A small model that answers yes/no questions on an image's attributes, trained from scratch.
Model: 8.16M parameters, encoder arch vit, encoder activation quick_gelu, encoder moe expert_choice, encoder num experts 8, encoder patch size [4, 4], encoder width 256, fusion encoder width 256.
Training: muon at rate 0.0089, 17200 steps, batches of 128.
Data: 101725 training examples, 21.6 epochs.
Rows from block 3 of the fusion encoder of a small model that answers yes/no questions on an image's attributes, named by matrix and row number. Rows with one number belong to one neuron. Each number is 200 + 40 x the weight over its row's rms, rounded and kept within 0 to 999. All counts start at 0.
After each neuron's rows are labels from the 100 texts, of 14976, where the neuron reaches its highest value: "fires on" is the input token at the peak. Only what is clearly more common there than usual is listed. The data: regions of photos with short descriptions (Visual Genome).
# fc1: MLP up (fusion_encoder.blocks.3.mlp.fc1.weight, 512x256), inputs 0-255
# fc2: MLP down (fusion_encoder.blocks.3.mlp.fc2.weight, 256x512, transposed), outputs 0-255

fc1.30,188,215,204,204,162,273,169,201,249,199,254,159,207,228,188,222,241,189,229,223,172,190,299,216,182,234,291,194,172,212,163,187,175,165,241,189,170,211,192,259,206,194,248,186,180,217,172,219,202,161,278,207,144,215,205,254,132,141,245,145,200,184,164,211,212,279,223,231,154,154,207,265,157,250,137,119,240,263,182,180,211,219,219,193,224,163,145,215,244,230,198,161,243,116,197,200,117,189,160,220,175,263,155,232,256,225,215,253,259,195,243,170,141,188,182,176,158,200,215,245,205,275,167,141,186,231,257,181,163,260,190,150,307,234,249,195,204,155,117,215,196,218,255,132,155,238,228,133,145,247,168,168,208,159,154,193,215,162,162,215,279,191,279,205,152,210,189,213,236,236,181,192,202,165,162,170,240,180,220,250,205,169,163,220,179,181,207,184,263,140,262,195,186,202,129,161,150,161,174,114,222,233,152,247,156,236,201,225,170,200,195,111,262,165,229,214,239,256,246,233,179,225,188,183,265,176,147,137,184,192,92,151,209,234,268,159,230,302,182,232,166,207,192,200,155,149,170,229,171,230,195,208,192,223,192,206
fc2.30,272,117,218,153,169,197,249,214,191,188,284,219,181,247,164,198,210,272,200,144,186,182,191,219,206,206,224,195,189,277,162,203,185,238,222,158,219,209,113,204,216,193,185,188,154,130,177,239,184,151,168,125,190,241,198,208,117,220,162,196,157,249,146,218,150,224,129,245,197,173,198,204,250,183,247,257,245,246,233,328,184,214,182,184,144,142,164,236,230,253,256,254,211,216,161,190,191,153,124,179,241,199,178,245,168,218,172,171,215,147,266,264,145,173,236,243,194,214,206,169,162,197,185,225,191,287,256,250,158,250,270,263,250,231,219,185,157,213,236,188,222,229,144,195,275,243,243,164,188,180,178,221,189,194,158,259,135,175,179,147,173,235,234,145,169,196,205,282,198,162,182,130,115,223,210,210,204,164,147,157,170,274,192,168,200,159,200,158,190,204,225,184,184,292,179,96,238,153,199,152,184,231,218,180,111,230,198,273,239,186,172,247,192,231,160,266,153,169,262,200,170,171,218,217,246,229,165,186,227,207,135,189,195,216,172,236,230,231,173,219,212,140,207,113,135,201,221,226,233,146,240,183,210,201,211,243
fires on: "sign"; "shorts"; "clock"

fc1.92,216,190,271,191,256,266,216,204,180,120,181,250,235,156,165,168,145,172,212,159,223,214,193,253,229,217,290,147,233,119,160,163,217,216,185,173,201,239,199,221,271,234,202,201,252,174,211,221,200,217,170,141,191,205,181,297,228,181,206,215,195,148,190,257,210,164,148,178,174,134,215,199,151,238,191,198,227,251,177,205,249,167,200,173,197,193,161,191,215,186,174,231,186,187,170,192,156,188,214,267,199,208,199,238,166,281,203,149,209,159,263,157,149,216,221,263,209,230,227,127,138,108,255,167,235,163,238,218,169,198,188,112,222,189,313,203,216,173,196,179,229,238,231,139,169,189,201,172,218,208,172,211,113,168,146,194,210,221,133,202,230,199,251,219,109,270,197,184,106,232,164,216,203,249,162,235,192,244,172,178,258,233,288,207,235,253,158,176,131,214,126,131,204,242,280,213,212,248,231,198,223,138,189,141,226,186,249,149,171,213,256,205,198,198,233,214,203,236,226,200,189,216,209,185,207,225,189,190,219,196,80,127,193,140,198,264,148,246,234,244,235,108,167,237,152,122,221,132,197,256,223,144,201,232,167,200
fc2.92,238,179,300,139,153,225,209,174,238,242,208,206,198,249,160,256,178,272,177,168,200,221,177,149,253,217,239,196,220,235,177,281,271,208,243,163,202,144,198,268,185,174,178,219,165,198,160,148,201,204,184,195,159,204,156,215,164,203,148,207,93,203,173,165,146,203,171,177,179,183,254,211,270,295,210,187,182,284,190,224,192,269,201,289,188,218,182,259,289,197,208,215,163,172,228,230,160,215,225,185,179,185,144,213,197,242,249,170,241,184,269,161,214,176,182,204,214,241,206,208,154,166,252,196,153,212,180,175,123,236,161,205,182,172,159,150,182,216,179,287,234,225,195,208,203,183,195,152,227,204,195,224,165,235,157,273,122,199,141,211,285,288,195,206,269,137,224,120,175,212,171,78,178,214,225,155,226,134,223,225,169,258,180,181,180,179,215,211,233,210,291,128,181,246,219,182,219,176,156,193,164,266,227,147,208,203,243,202,188,157,136,198,226,251,192,203,147,154,233,162,120,197,129,265,170,202,220,157,180,261,227,221,154,271,247,267,225,211,190,213,206,235,266,207,168,173,229,218,169,170,167,113,238,201,205,197
fires on: "sign"; "clock"; "sky"; "tennis"

fc1.350,261,174,202,151,159,284,137,181,205,247,154,223,204,186,248,230,248,137,227,216,200,191,219,232,162,173,228,217,142,210,180,245,158,182,164,274,195,176,229,192,209,205,167,233,217,74,207,227,161,225,239,223,236,213,174,128,231,250,258,104,209,195,140,170,233,209,196,228,165,181,254,246,213,234,158,257,198,158,184,134,211,164,169,151,160,151,242,221,217,260,125,209,214,211,246,225,153,98,206,211,159,227,224,165,167,199,175,165,163,302,224,159,196,223,242,242,224,179,231,228,221,267,262,176,167,193,225,141,168,210,173,134,192,164,190,152,199,173,213,149,135,259,223,190,181,211,256,215,239,220,273,203,165,194,226,193,203,197,144,218,143,176,221,160,262,160,240,222,206,232,218,240,191,175,262,250,231,113,193,180,244,200,197,232,247,248,210,164,234,114,229,250,208,174,147,275,267,190,157,160,211,205,151,216,214,209,264,246,189,190,230,228,211,192,270,290,180,129,189,226,185,214,159,169,114,124,202,244,182,184,277,165,259,208,200,196,187,145,187,195,174,246,146,274,215,233,192,179,176,188,131,139,248,136,178,187
fc2.350,256,170,215,229,182,241,232,209,169,182,145,231,141,187,154,211,183,234,194,214,192,254,210,263,205,276,159,162,241,247,205,208,210,188,251,122,258,191,198,266,190,149,188,219,173,160,212,122,234,174,165,226,238,200,154,227,253,191,284,296,192,196,179,160,216,242,253,141,187,285,196,236,271,228,276,184,191,207,215,279,188,158,210,226,220,226,96,241,246,134,195,210,199,187,193,219,193,260,151,218,130,152,188,169,199,247,196,240,207,258,197,191,163,150,171,218,234,133,171,229,195,154,212,159,138,219,257,206,182,196,206,166,167,115,200,206,211,231,154,204,199,205,157,230,192,250,224,258,235,206,227,214,206,196,207,125,126,289,245,221,159,238,226,262,243,198,191,131,150,198,240,211,216,280,180,254,212,189,196,202,212,213,131,195,169,176,164,129,160,178,239,213,197,191,213,192,198,234,173,188,224,136,287,208,232,209,242,229,266,252,204,275,177,272,195,132,114,172,255,177,219,229,180,156,114,186,189,183,113,189,158,197,255,198,186,129,198,147,164,173,142,185,292,175,223,219,124,167,192,190,193,185,192,210,171,131
fires on: "traffic"; "stop"; "motorcycle"; "bicycle"

fc1.67,151,172,166,198,258,252,288,232,192,229,208,253,205,163,237,220,181,235,212,248,269,175,221,158,165,214,241,220,147,190,221,146,205,259,138,177,121,186,185,180,173,236,88,167,192,215,123,217,166,270,214,211,192,290,246,171,248,207,161,206,121,186,204,189,187,201,155,246,200,207,209,179,245,187,190,143,205,181,177,237,228,235,248,155,247,247,219,162,170,143,204,206,169,166,151,183,180,286,214,176,153,239,214,235,174,211,245,241,225,209,174,255,191,188,207,224,249,207,260,206,200,128,172,289,252,184,208,180,248,131,232,195,167,189,214,236,223,175,140,128,272,164,265,236,207,269,289,153,198,161,250,202,227,186,194,157,203,286,138,173,119,168,194,138,266,229,221,304,252,174,238,225,218,212,172,144,224,167,232,186,227,261,257,213,272,159,255,221,182,185,199,153,174,217,230,200,164,175,233,132,111,225,222,156,159,198,178,183,207,175,168,190,226,273,192,174,189,206,249,115,164,225,227,99,249,183,173,153,237,174,209,204,171,234,160,210,152,247,220,154,233,228,144,225,220,178,163,223,202,232,189,162,186,143,185,181
fc2.67,165,212,276,251,148,207,159,206,151,198,247,209,188,169,170,200,199,198,326,251,128,272,196,258,244,271,197,191,201,151,116,214,223,201,257,233,207,186,246,205,207,156,191,303,177,192,255,253,217,182,143,222,187,147,145,224,210,269,247,222,234,266,181,257,220,168,261,200,175,119,150,233,196,209,178,248,276,191,169,221,261,143,241,87,170,115,215,214,181,210,243,178,204,241,320,240,152,140,239,177,203,171,267,158,214,192,158,158,194,159,182,234,187,221,119,182,205,148,195,217,231,205,169,136,204,209,246,208,248,212,166,206,267,220,181,109,83,175,150,170,144,175,188,122,236,244,166,235,207,173,243,196,158,183,188,185,86,150,241,161,151,189,166,237,190,235,173,210,239,181,136,210,208,199,193,253,215,191,170,207,207,112,174,142,248,183,212,194,219,194,205,189,231,226,193,211,161,198,218,183,227,162,182,228,216,197,237,199,191,220,170,245,194,165,162,255,242,164,143,228,211,161,261,176,190,195,194,235,157,180,216,175,185,198,273,192,231,222,196,178,262,139,202,200,177,190,202,210,179,203,237,269,218,167,230,182
fires on: "teddy"; "pillow"; "water"; "stuffed"

fc1.306,179,110,244,166,216,161,295,220,186,215,210,219,240,162,233,184,155,265,178,218,194,244,203,174,146,198,236,218,202,201,185,237,190,211,193,192,194,191,191,241,186,248,198,218,209,267,198,187,131,195,202,154,119,209,101,217,227,241,172,108,179,192,252,237,210,191,213,208,210,211,266,174,239,227,181,130,164,205,157,98,237,193,188,136,209,113,168,258,153,193,220,204,140,164,223,174,223,228,222,154,211,165,100,230,134,234,203,85,241,130,219,201,202,208,136,151,254,202,229,246,239,182,178,209,190,298,178,242,249,238,234,249,154,142,215,222,164,188,177,162,135,197,230,226,233,201,158,204,206,149,196,204,206,159,219,166,248,184,211,206,180,191,254,181,236,137,201,314,226,172,200,234,198,222,192,230,171,170,199,248,216,174,213,321,158,187,195,177,181,202,188,253,206,147,258,169,247,253,169,263,187,223,163,186,213,216,208,232,216,167,158,232,132,225,263,201,207,278,217,183,158,137,212,239,162,158,237,181,278,117,219,243,247,297,154,206,228,190,201,171,191,244,228,225,162,186,227,243,231,178,256,273,193,175,219,126
fc2.306,163,245,222,88,202,258,165,258,206,168,208,277,212,255,256,180,175,176,154,199,166,214,218,160,225,281,181,189,186,228,219,215,207,217,198,181,243,195,121,189,226,122,200,252,184,181,195,166,188,179,226,158,211,128,165,172,145,133,268,187,165,207,153,192,178,178,227,174,226,191,204,199,189,273,195,167,232,279,203,237,168,249,137,161,158,149,238,175,153,224,276,192,167,173,255,154,133,220,215,165,248,211,155,200,215,224,155,201,173,187,156,197,269,290,252,191,266,300,205,191,155,128,140,208,251,261,225,225,219,287,195,224,277,137,214,186,212,181,174,161,191,262,196,124,273,234,216,233,95,171,204,236,204,249,152,257,205,195,213,136,199,258,203,225,214,161,192,198,167,163,170,227,190,153,145,205,173,230,169,203,232,121,203,157,249,171,158,221,207,263,189,199,243,156,269,171,217,222,227,289,180,230,247,197,260,245,213,196,193,212,155,236,250,166,146,192,162,187,235,269,128,172,203,209,222,81,214,153,203,207,195,188,218,201,212,208,202,205,245,149,214,153,184,211,191,149,234,186,272,231,238,195,235,175,175,251
fires on: "tile"; "grass"; "pillow"; "wall"

fc1.194,163,148,108,156,280,286,171,180,237,181,134,200,204,174,138,190,208,176,198,214,183,216,151,197,239,226,216,256,213,208,186,239,182,224,204,206,296,203,151,228,152,207,249,158,223,252,250,225,216,197,178,198,211,224,197,191,218,205,183,143,223,212,198,164,211,248,181,198,144,204,257,180,251,173,183,244,149,193,107,226,265,215,175,157,258,181,161,190,234,237,222,165,182,188,194,194,208,160,190,182,207,202,162,248,188,244,289,238,175,143,185,266,101,249,110,176,202,136,196,191,157,184,170,177,183,187,181,258,121,230,211,198,198,211,139,190,308,180,259,170,149,294,266,186,230,161,174,225,217,185,246,202,248,217,233,167,245,252,265,226,182,144,193,271,184,222,181,238,141,309,172,237,191,195,252,108,211,192,222,250,181,189,208,158,181,257,139,139,216,136,196,165,243,191,202,194,227,202,194,174,221,194,273,128,216,180,201,241,198,278,190,158,206,181,125,167,154,195,175,155,191,151,196,141,199,236,188,220,116,122,215,219,209,201,264,224,220,251,177,300,182,232,173,149,188,182,206,181,241,247,192,216,181,209,154,120
fc2.194,226,289,203,216,144,137,283,157,153,214,200,231,205,149,176,188,188,185,159,227,236,164,217,211,156,240,193,124,224,184,212,215,192,197,176,135,133,219,242,219,214,197,181,199,169,122,151,180,255,150,234,200,189,276,225,186,247,169,218,271,182,211,157,197,199,251,191,238,253,123,195,224,205,249,249,128,238,237,271,175,139,160,234,215,190,239,278,218,159,207,199,174,224,221,235,196,171,212,167,239,163,172,238,152,206,98,206,168,202,191,225,151,264,170,259,177,179,222,236,183,164,204,207,225,196,227,244,138,216,157,203,173,214,189,227,237,180,247,109,241,211,136,193,241,203,204,200,214,224,238,143,212,116,200,164,246,162,169,116,204,258,289,231,198,219,185,214,260,211,184,227,232,244,200,152,247,231,246,204,155,184,179,187,182,206,172,223,238,161,284,174,253,159,212,178,232,168,209,146,215,124,263,203,195,189,234,96,192,234,129,188,285,166,190,284,182,200,186,236,226,227,260,198,221,182,147,185,197,261,336,186,214,205,188,121,193,156,174,254,134,254,240,159,216,199,131,170,181,133,168,181,213,232,155,217,236
fires on: "sign"; "round"