config.toml
train_examples = 101725
encoder_head_dim = 48
encoder_layers = 6
steps = 17200
adamw_weight_decay_other_params = 0.05
Rows from expert 6 of block 2 of the image encoder, named by matrix and row number. Rows with one number belong to one neuron. Each number is 50 + 10 x the weight over the matrix's rms, rounded and kept within 0 to 99. All counts start at 0.
# up: expert up (encoder.blocks.2.mlp.up, 8x64x256), inputs 86-171
# down: expert down (encoder.blocks.2.mlp.down, 8x256x64, transposed), outputs 86-171
up.42:42 45 66 57 49 41 42 58 70 51 35 34 49 48 63 60 49 48 49 64 48 41 55 42 49 53 71 57 61 25 42 60 34 30 41 50 54 44 29 55 61 65 56 49 62 37 55 60 39 66 28 52 48 38 36 36 48 39 62 47 55 71 48 57 48 44 56 42 49 49 50 55 47 43 48 26 46 38 55 55 63 39 43 58 47 53
up.43:56 59 57 47 63 43 37 45 58 58 45 50 59 51 45 31 54 55 51 43 48 53 45 45 60 40 65 48 46 52 54 52 55 67 49 49 74 48 56 51 56 53 47 36 54 50 36 58 65 37 42 63 65 60 48 45 36 38 50 49 50 48 54 45 55 57 66 52 61 38 59 60 41 48 42 62 43 52 54 63 48 45 40 45 48 56
up.44:41 50 63 51 64 55 61 59 54 52 56 52 47 52 66 46 55 56 58 65 49 49 52 41 54 50 65 49 46 50 50 41 50 45 61 47 52 57 57 46 49 53 39 56 48 47 43 47 51 30 48 55 41 59 42 49 62 45 49 43 47 58 52 59 46 47 35 40 58 45 62 58 35 55 57 45 57 53 64 53 62 40 58 46 50 60
up.45:45 73 47 51 55 60 36 42 55 32 50 77 53 28 53 49 39 76 43 53 42 36 41 75 56 47 46 51 38 41 58 49 51 43 50 26 46 65 76 54 42 67 71 64 62 40 60 43 53 74 62 66 42 50 51 65 31 40 58 59 43 55 48 76 39 36 47 45 54 49 49 38 55 58 45 51 44 40 47 61 42 49 52 53 40 35
up.46:49 38 68 46 62 42 64 53 48 48 49 40 51 45 46 42 38 78 45 52 57 68 33 64 52 53 58 57 32 37 45 49 56 56 54 48 70 49 69 54 42 54 55 57 57 39 50 48 59 38 52 59 54 52 47 50 52 51 63 61 62 72 45 56 42 74 47 57 82 41 70 53 50 58 46 46 37 45 41 49 57 33 37 51 35 53
up.47:62 52 34 56 51 36 57 54 37 39 60 48 46 33 44 52 55 63 51 64 63 51 50 38 47 46 48 45 61 43 37 58 48 74 51 39 50 50 50 39 59 62 55 54 51 55 62 30 56 58 36 66 57 48 40 67 34 52 33 58 66 38 53 43 57 47 56 50 55 60 46 66 38 60 42 45 48 57 39 54 52 37 47 63 56 60
up.48:57 59 41 56 39 73 40 52 37 45 64 59 67 51 43 46 48 45 43 40 53 50 40 51 38 48 52 51 53 64 43 56 37 51 58 41 45 62 46 58 66 42 53 55 54 51 34 33 40 49 59 65 61 52 37 61 44 81 50 40 76 41 65 48 46 26 38 49 45 43 39 34 41 61 52 51 43 48 28 60 58 44 50 26 57 47
up.49:55 73 76 62 55 37 53 43 52 58 43 32 46 41 60 53 50 62 37 55 57 60 45 47 41 61 65 52 55 44 51 51 37 29 73 52 45 49 50 46 52 37 55 37 48 43 39 51 55 44 56 58 57 45 54 52 36 58 59 50 52 64 40 42 67 58 50 49 72 67 47 52 61 50 50 56 48 42 50 57 37 53 59 39 36 49
up.50:52 63 44 54 51 44 58 51 50 36 46 53 38 54 52 46 53 59 64 26 48 57 57 61 55 52 36 37 52 49 58 43 43 52 56 50 59 40 66 46 33 53 53 59 71 44 44 47 47 49 49 43 40 60 41 54 28 28 51 48 37 50 45 43 51 61 50 47 64 44 65 55 52 40 40 53 37 42 39 55 43 59 47 44 65 38
up.51:47 47 58 66 54 21 54 61 33 43 45 80 55 34 50 57 56 45 76 51 35 70 44 44 55 66 59 56 56 38 65 57 55 62 36 69 52 31 23 47 45 56 42 38 65 49 52 68 40 52 50 45 51 33 45 27 64 32 49 60 37 49 47 63 43 73 71 52 58 36 35 76 65 54 42 48 54 42 43 56 54 36 58 40 45 37
up.52:40 64 46 42 45 56 37 48 50 39 55 55 46 60 55 41 35 66 50 64 63 36 51 60 44 59 51 45 43 50 63 37 46 55 52 56 52 48 36 37 43 58 46 73 60 32 44 40 42 58 47 80 60 52 42 38 52 57 44 60 55 60 55 48 47 41 57 44 37 42 52 62 48 64 43 49 56 45 55 52 59 41 61 44 46 54
up.53:48 50 45 34 54 48 59 63 49 51 42 61 57 49 45 51 46 60 49 17 50 49 55 53 51 64 38 46 51 46 52 38 51 51 58 59 38 49 52 59 49 58 45 19 54 66 53 43 59 48 33 55 66 51 52 44 47 47 54 49 44 42 63 48 47 58 58 70 46 46 64 72 57 47 64 62 40 56 52 50 55 29 41 34 51 62
up.54:35 60 44 73 57 36 54 41 49 43 55 22 57 31 44 58 61 40 54 45 52 69 52 57 38 53 32 37 60 64 49 39 60 58 39 52 42 43 41 24 47 51 51 60 59 47 36 40 64 35 66 60 37 50 51 55 39 18 50 58 61 56 55 54 32 58 55 45 45 56 57 58 33 75 50 50 39 48 56 57 52 54 50 53 30 44
up.55:45 52 53 46 57 48 56 50 53 39 38 69 63 44 50 55 40 41 41 72 50 45 53 53 49 55 48 42 56 44 34 45 51 51 46 62 48 46 60 39 45 35 55 63 44 50 54 58 54 51 77 46 52 50 52 43 66 44 43 60 57 63 45 43 48 46 48 48 38 47 39 47 58 57 42 58 46 41 52 62 60 55 41 47 64 56
up.56:62 41 53 55 41 48 28 48 59 56 51 36 43 49 65 44 58 57 45 57 51 59 48 64 50 68 47 60 56 53 60 36 46 49 53 61 50 49 49 41 33 36 50 47 70 56 29 47 35 56 67 39 61 36 57 47 33 41 64 41 38 29 52 49 59 52 64 48 41 58 61 43 39 61 50 40 32 46 60 38 47 57 63 70 39 53
up.57:51 50 50 49 39 39 51 48 51 48 45 35 52 48 47 41 57 63 55 46 52 60 41 49 46 61 57 47 50 34 37 48 52 43 52 52 54 45 45 39 45 55 46 55 47 43 40 44 43 31 39 41 33 52 45 48 48 43 55 47 49 46 55 44 57 61 54 46 63 50 54 51 52 69 41 39 46 50 52 47 40 54 48 51 47 52
up.58:55 38 49 32 44 43 51 65 57 52 62 59 33 57 49 52 41 45 39 47 53 62 60 54 47 75 40 53 56 56 32 60 48 43 42 52 52 49 56 36 49 49 47 47 52 45 55 42 51 57 52 32 67 58 54 43 37 64 51 43 57 58 63 55 39 56 61 46 70 55 54 42 33 60 46 46 54 53 44 22 55 43 38 39 52 56
up.59:54 42 45 61 57 43 44 46 45 45 37 51 33 28 55 51 40 49 50 51 66 38 68 62 40 52 64 53 44 36 27 48 48 43 40 47 45 39 54 62 59 46 51 48 59 43 41 50 61 56 84 61 83 47 40 46 50 41 49 58 70 61 58 53 40 62 35 50 58 58 42 51 44 50 37 42 55 43 48 62 40 48 47 47 46 27
up.60:68 42 35 43 53 47 51 39 52 53 34 42 51 61 50 48 43 55 47 43 56 59 57 49 43 33 52 52 44 58 64 43 46 52 51 64 53 60 50 56 28 32 60 40 38 42 58 68 64 34 62 42 45 49 62 60 48 46 55 37 31 33 36 56 52 48 48 33 73 51 44 56 50 33 51 51 43 51 62 42 39 30 57 46 66 61
down.42:39 45 38 56 55 49 35 61 61 36 68 64 61 53 55 54 49 46 45 53 42 45 60 51 61 34 53 58 54 38 45 46 35 44 28 69 25 64 58 60 36 71 40 44 63 56 44 57 44 51 40 55 61 50 39 52 50 39 52 37 37 49 53 37 27 58 41 64 60 55 40 41 43 42 66 61 53 57 61 44 55 46 63 53 44 44
down.43:53 47 41 67 57 45 40 39 59 67 52 48 43 55 50 38 61 77 45 53 44 42 52 47 49 34 51 47 47 58 55 53 39 47 46 64 53 50 58 33 29 75 46 28 50 43 63 53 47 67 48 57 58 47 53 52 52 60 76 55 42 50 57 58 63 38 43 37 63 35 55 48 37 36 48 55 49 57 44 58 53 68 54 67 64 60
down.44:61 43 57 38 57 56 40 54 50 53 42 51 42 51 56 50 50 41 38 51 50 37 43 63 59 40 38 55 41 59 43 58 45 44 47 53 61 65 51 56 46 60 46 51 53 61 48 57 57 48 33 69 65 30 51 48 49 50 56 68 50 70 41 49 52 32 34 55 65 50 56 44 31 38 61 50 55 53 63 37 50 62 45 44 40 39
down.45:54 50 37 64 57 52 58 51 42 44 55 48 63 54 60 43 38 52 50 64 53 37 46 60 48 44 40 46 35 33 46 41 63 64 41 46 46 57 39 44 59 50 58 52 47 53 45 39 44 60 58 44 45 42 36 57 54 56 31 66 64 31 46 45 48 52 39 39 66 58 44 50 60 59 46 41 40 33 65 49 57 41 53 44 33 42
down.46:57 59 59 46 55 42 47 48 54 59 56 52 42 52 43 47 33 51 61 33 60 41 50 67 50 57 45 47 42 58 31 60 34 60 45 37 53 47 63 53 63 65 50 48 53 33 58 51 53 70 47 42 49 51 37 40 57 49 57 58 30 57 66 63 48 59 54 38 42 48 45 40 51 47 37 42 44 53 73 30 42 51 45 58 44 41
down.47:51 55 38 37 77 50 42 51 55 45 50 54 49 56 49 53 35 52 63 50 65 35 53 38 62 68 44 48 59 39 41 55 40 68 49 40 42 50 47 59 62 38 57 56 49 43 30 42 48 68 44 51 61 30 34 44 61 46 51 75 45 56 37 41 46 36 62 63 51 57 53 37 67 44 42 26 46 48 58 42 38 43 55 36 38 58
down.48:41 53 51 50 35 45 52 56 57 40 47 56 29 62 50 46 42 31 47 69 65 51 63 46 75 31 46 53 45 52 39 59 47 50 53 42 45 40 67 36 54 50 63 56 47 41 44 53 48 35 40 49 35 66 51 59 60 32 55 43 64 54 45 37 57 41 64 65 42 53 53 47 59 31 55 55 55 41 43 59 36 53 52 62 54 44
down.49:37 56 44 51 45 41 43 58 60 33 33 40 47 53 59 44 49 45 37 49 54 44 54 50 41 45 53 44 61 55 52 53 69 45 42 63 52 47 51 59 64 44 46 49 51 44 53 56 60 57 55 41 35 26 47 46 31 49 64 55 57 54 38 35 65 48 46 53 46 66 35 57 48 59 31 49 57 57 44 50 69 70 59 79 47 37
down.50:49 39 47 46 50 44 51 43 40 41 39 46 60 61 49 44 69 34 44 36 61 61 38 74 50 60 49 37 33 71 49 40 37 58 57 45 40 61 46 59 52 50 54 45 63 45 58 52 55 49 53 32 41 36 60 42 57 55 43 62 52 32 50 40 56 36 48 49 52 62 52 50 43 58 43 53 43 52 45 62 43 41 48 44 47 49
down.51:62 24 63 65 46 59 45 34 45 52 65 50 47 37 53 66 52 53 41 58 48 65 51 34 54 42 59 65 72 33 45 46 43 59 42 38 73 64 59 35 40 62 36 41 61 43 48 59 70 68 63 43 42 41 25 65 60 55 49 62 37 41 54 50 45 51 58 65 52 50 36 56 49 37 47 57 46 35 44 35 55 75 64 45 48 50
down.52:42 40 45 47 48 46 53 51 52 46 44 39 43 41 49 41 49 44 58 51 53 50 50 45 49 49 46 54 56 42 55 51 44 47 57 44 59 49 56 60 54 55 61 58 53 77 51 34 47 59 55 43 50 27 57 32 30 45 28 44 52 58 43 51 44 38 38 57 63 53 48 52 46 59 24 35 52 46 45 41 49 50 50 53 40 44
down.53:49 42 41 51 41 25 60 40 56 41 56 46 54 55 57 37 54 44 53 44 44 23 45 48 47 50 56 37 44 46 49 56 56 40 50 60 54 73 63 46 53 70 29 48 64 33 61 63 50 44 40 42 50 59 51 56 50 52 37 50 49 54 48 51 50 51 51 42 69 41 70 53 52 58 32 38 64 50 51 51 49 59 48 49 53 56
down.54:44 65 47 71 53 35 40 54 54 65 51 50 30 59 53 48 29 39 46 38 68 85 61 55 49 44 37 47 27 66 61 38 53 49 52 57 31 61 43 40 45 58 40 52 35 53 56 41 64 29 48 60 48 55 49 33 57 49 50 64 57 27 48 52 65 50 50 42 34 35 57 70 31 46 67 49 50 54 52 39 67 56 62 28 61 43
down.55:49 46 51 47 53 40 41 55 60 53 46 46 58 55 55 48 50 47 55 52 50 47 47 57 49 47 49 45 60 50 50 46 58 37 36 62 53 54 50 56 42 44 52 41 50 55 45 63 54 39 49 41 53 30 51 53 45 55 46 50 39 52 46 44 47 56 59 53 49 61 52 53 57 45 31 43 46 53 46 45 56 51 66 57 45 58
down.56:40 31 41 45 50 55 40 72 50 55 50 42 45 39 59 55 43 52 49 38 41 37 43 64 51 57 53 53 60 55 42 45 55 38 33 62 67 48 58 38 59 33 56 40 56 47 66 48 51 66 47 51 67 50 55 31 56 53 43 25 66 46 46 49 70 67 71 56 60 48 64 77 55 60 48 34 44 43 45 24 57 56 44 57 39 59
down.57:33 40 52 47 55 47 48 35 48 53 46 49 48 44 43 41 52 45 52 45 44 50 50 62 46 53 47 44 54 45 61 54 48 48 43 43 62 65 48 64 51 55 49 50 65 49 56 54 61 36 42 56 41 49 50 52 56 57 45 54 54 52 44 47 42 45 40 51 49 54 53 49 46 45 48 47 40 59 56 44 57 64 53 45 51 51
down.58:41 55 36 55 54 48 60 59 45 37 45 69 43 54 62 57 54 38 57 52 40 54 46 63 43 50 57 49 40 66 56 47 45 36 62 48 68 56 54 69 50 55 48 37 71 49 48 50 60 47 63 44 51 41 44 63 52 56 38 46 54 53 38 40 39 50 23 45 40 49 60 37 60 52 67 42 48 52 65 37 50 41 47 39 45 37
down.59:55 67 46 45 52 58 56 41 44 54 44 57 41 56 46 51 54 54 49 31 58 21 41 53 51 59 50 60 49 38 54 44 33 42 32 47 55 63 42 52 67 48 58 64 48 53 58 57 57 62 42 54 49 46 44 46 46 45 54 52 50 65 51 54 50 46 50 56 50 53 45 50 59 51 56 44 52 61 60 59 60 69 61 65 50 26
down.60:49 63 38 52 44 47 59 55 60 50 51 38 70 45 64 68 59 54 47 42 45 38 56 47 54 48 35 30 64 71 66 60 57 45 61 42 67 47 57 42 49 43 44 54 39 59 39 62 54 38 43 40 48 46 44 48 56 34 59 43 38 37 39 64 59 69 49 58 43 61 75 64 32 78 19 42 46 67 56 48 40 59 47 61 37 54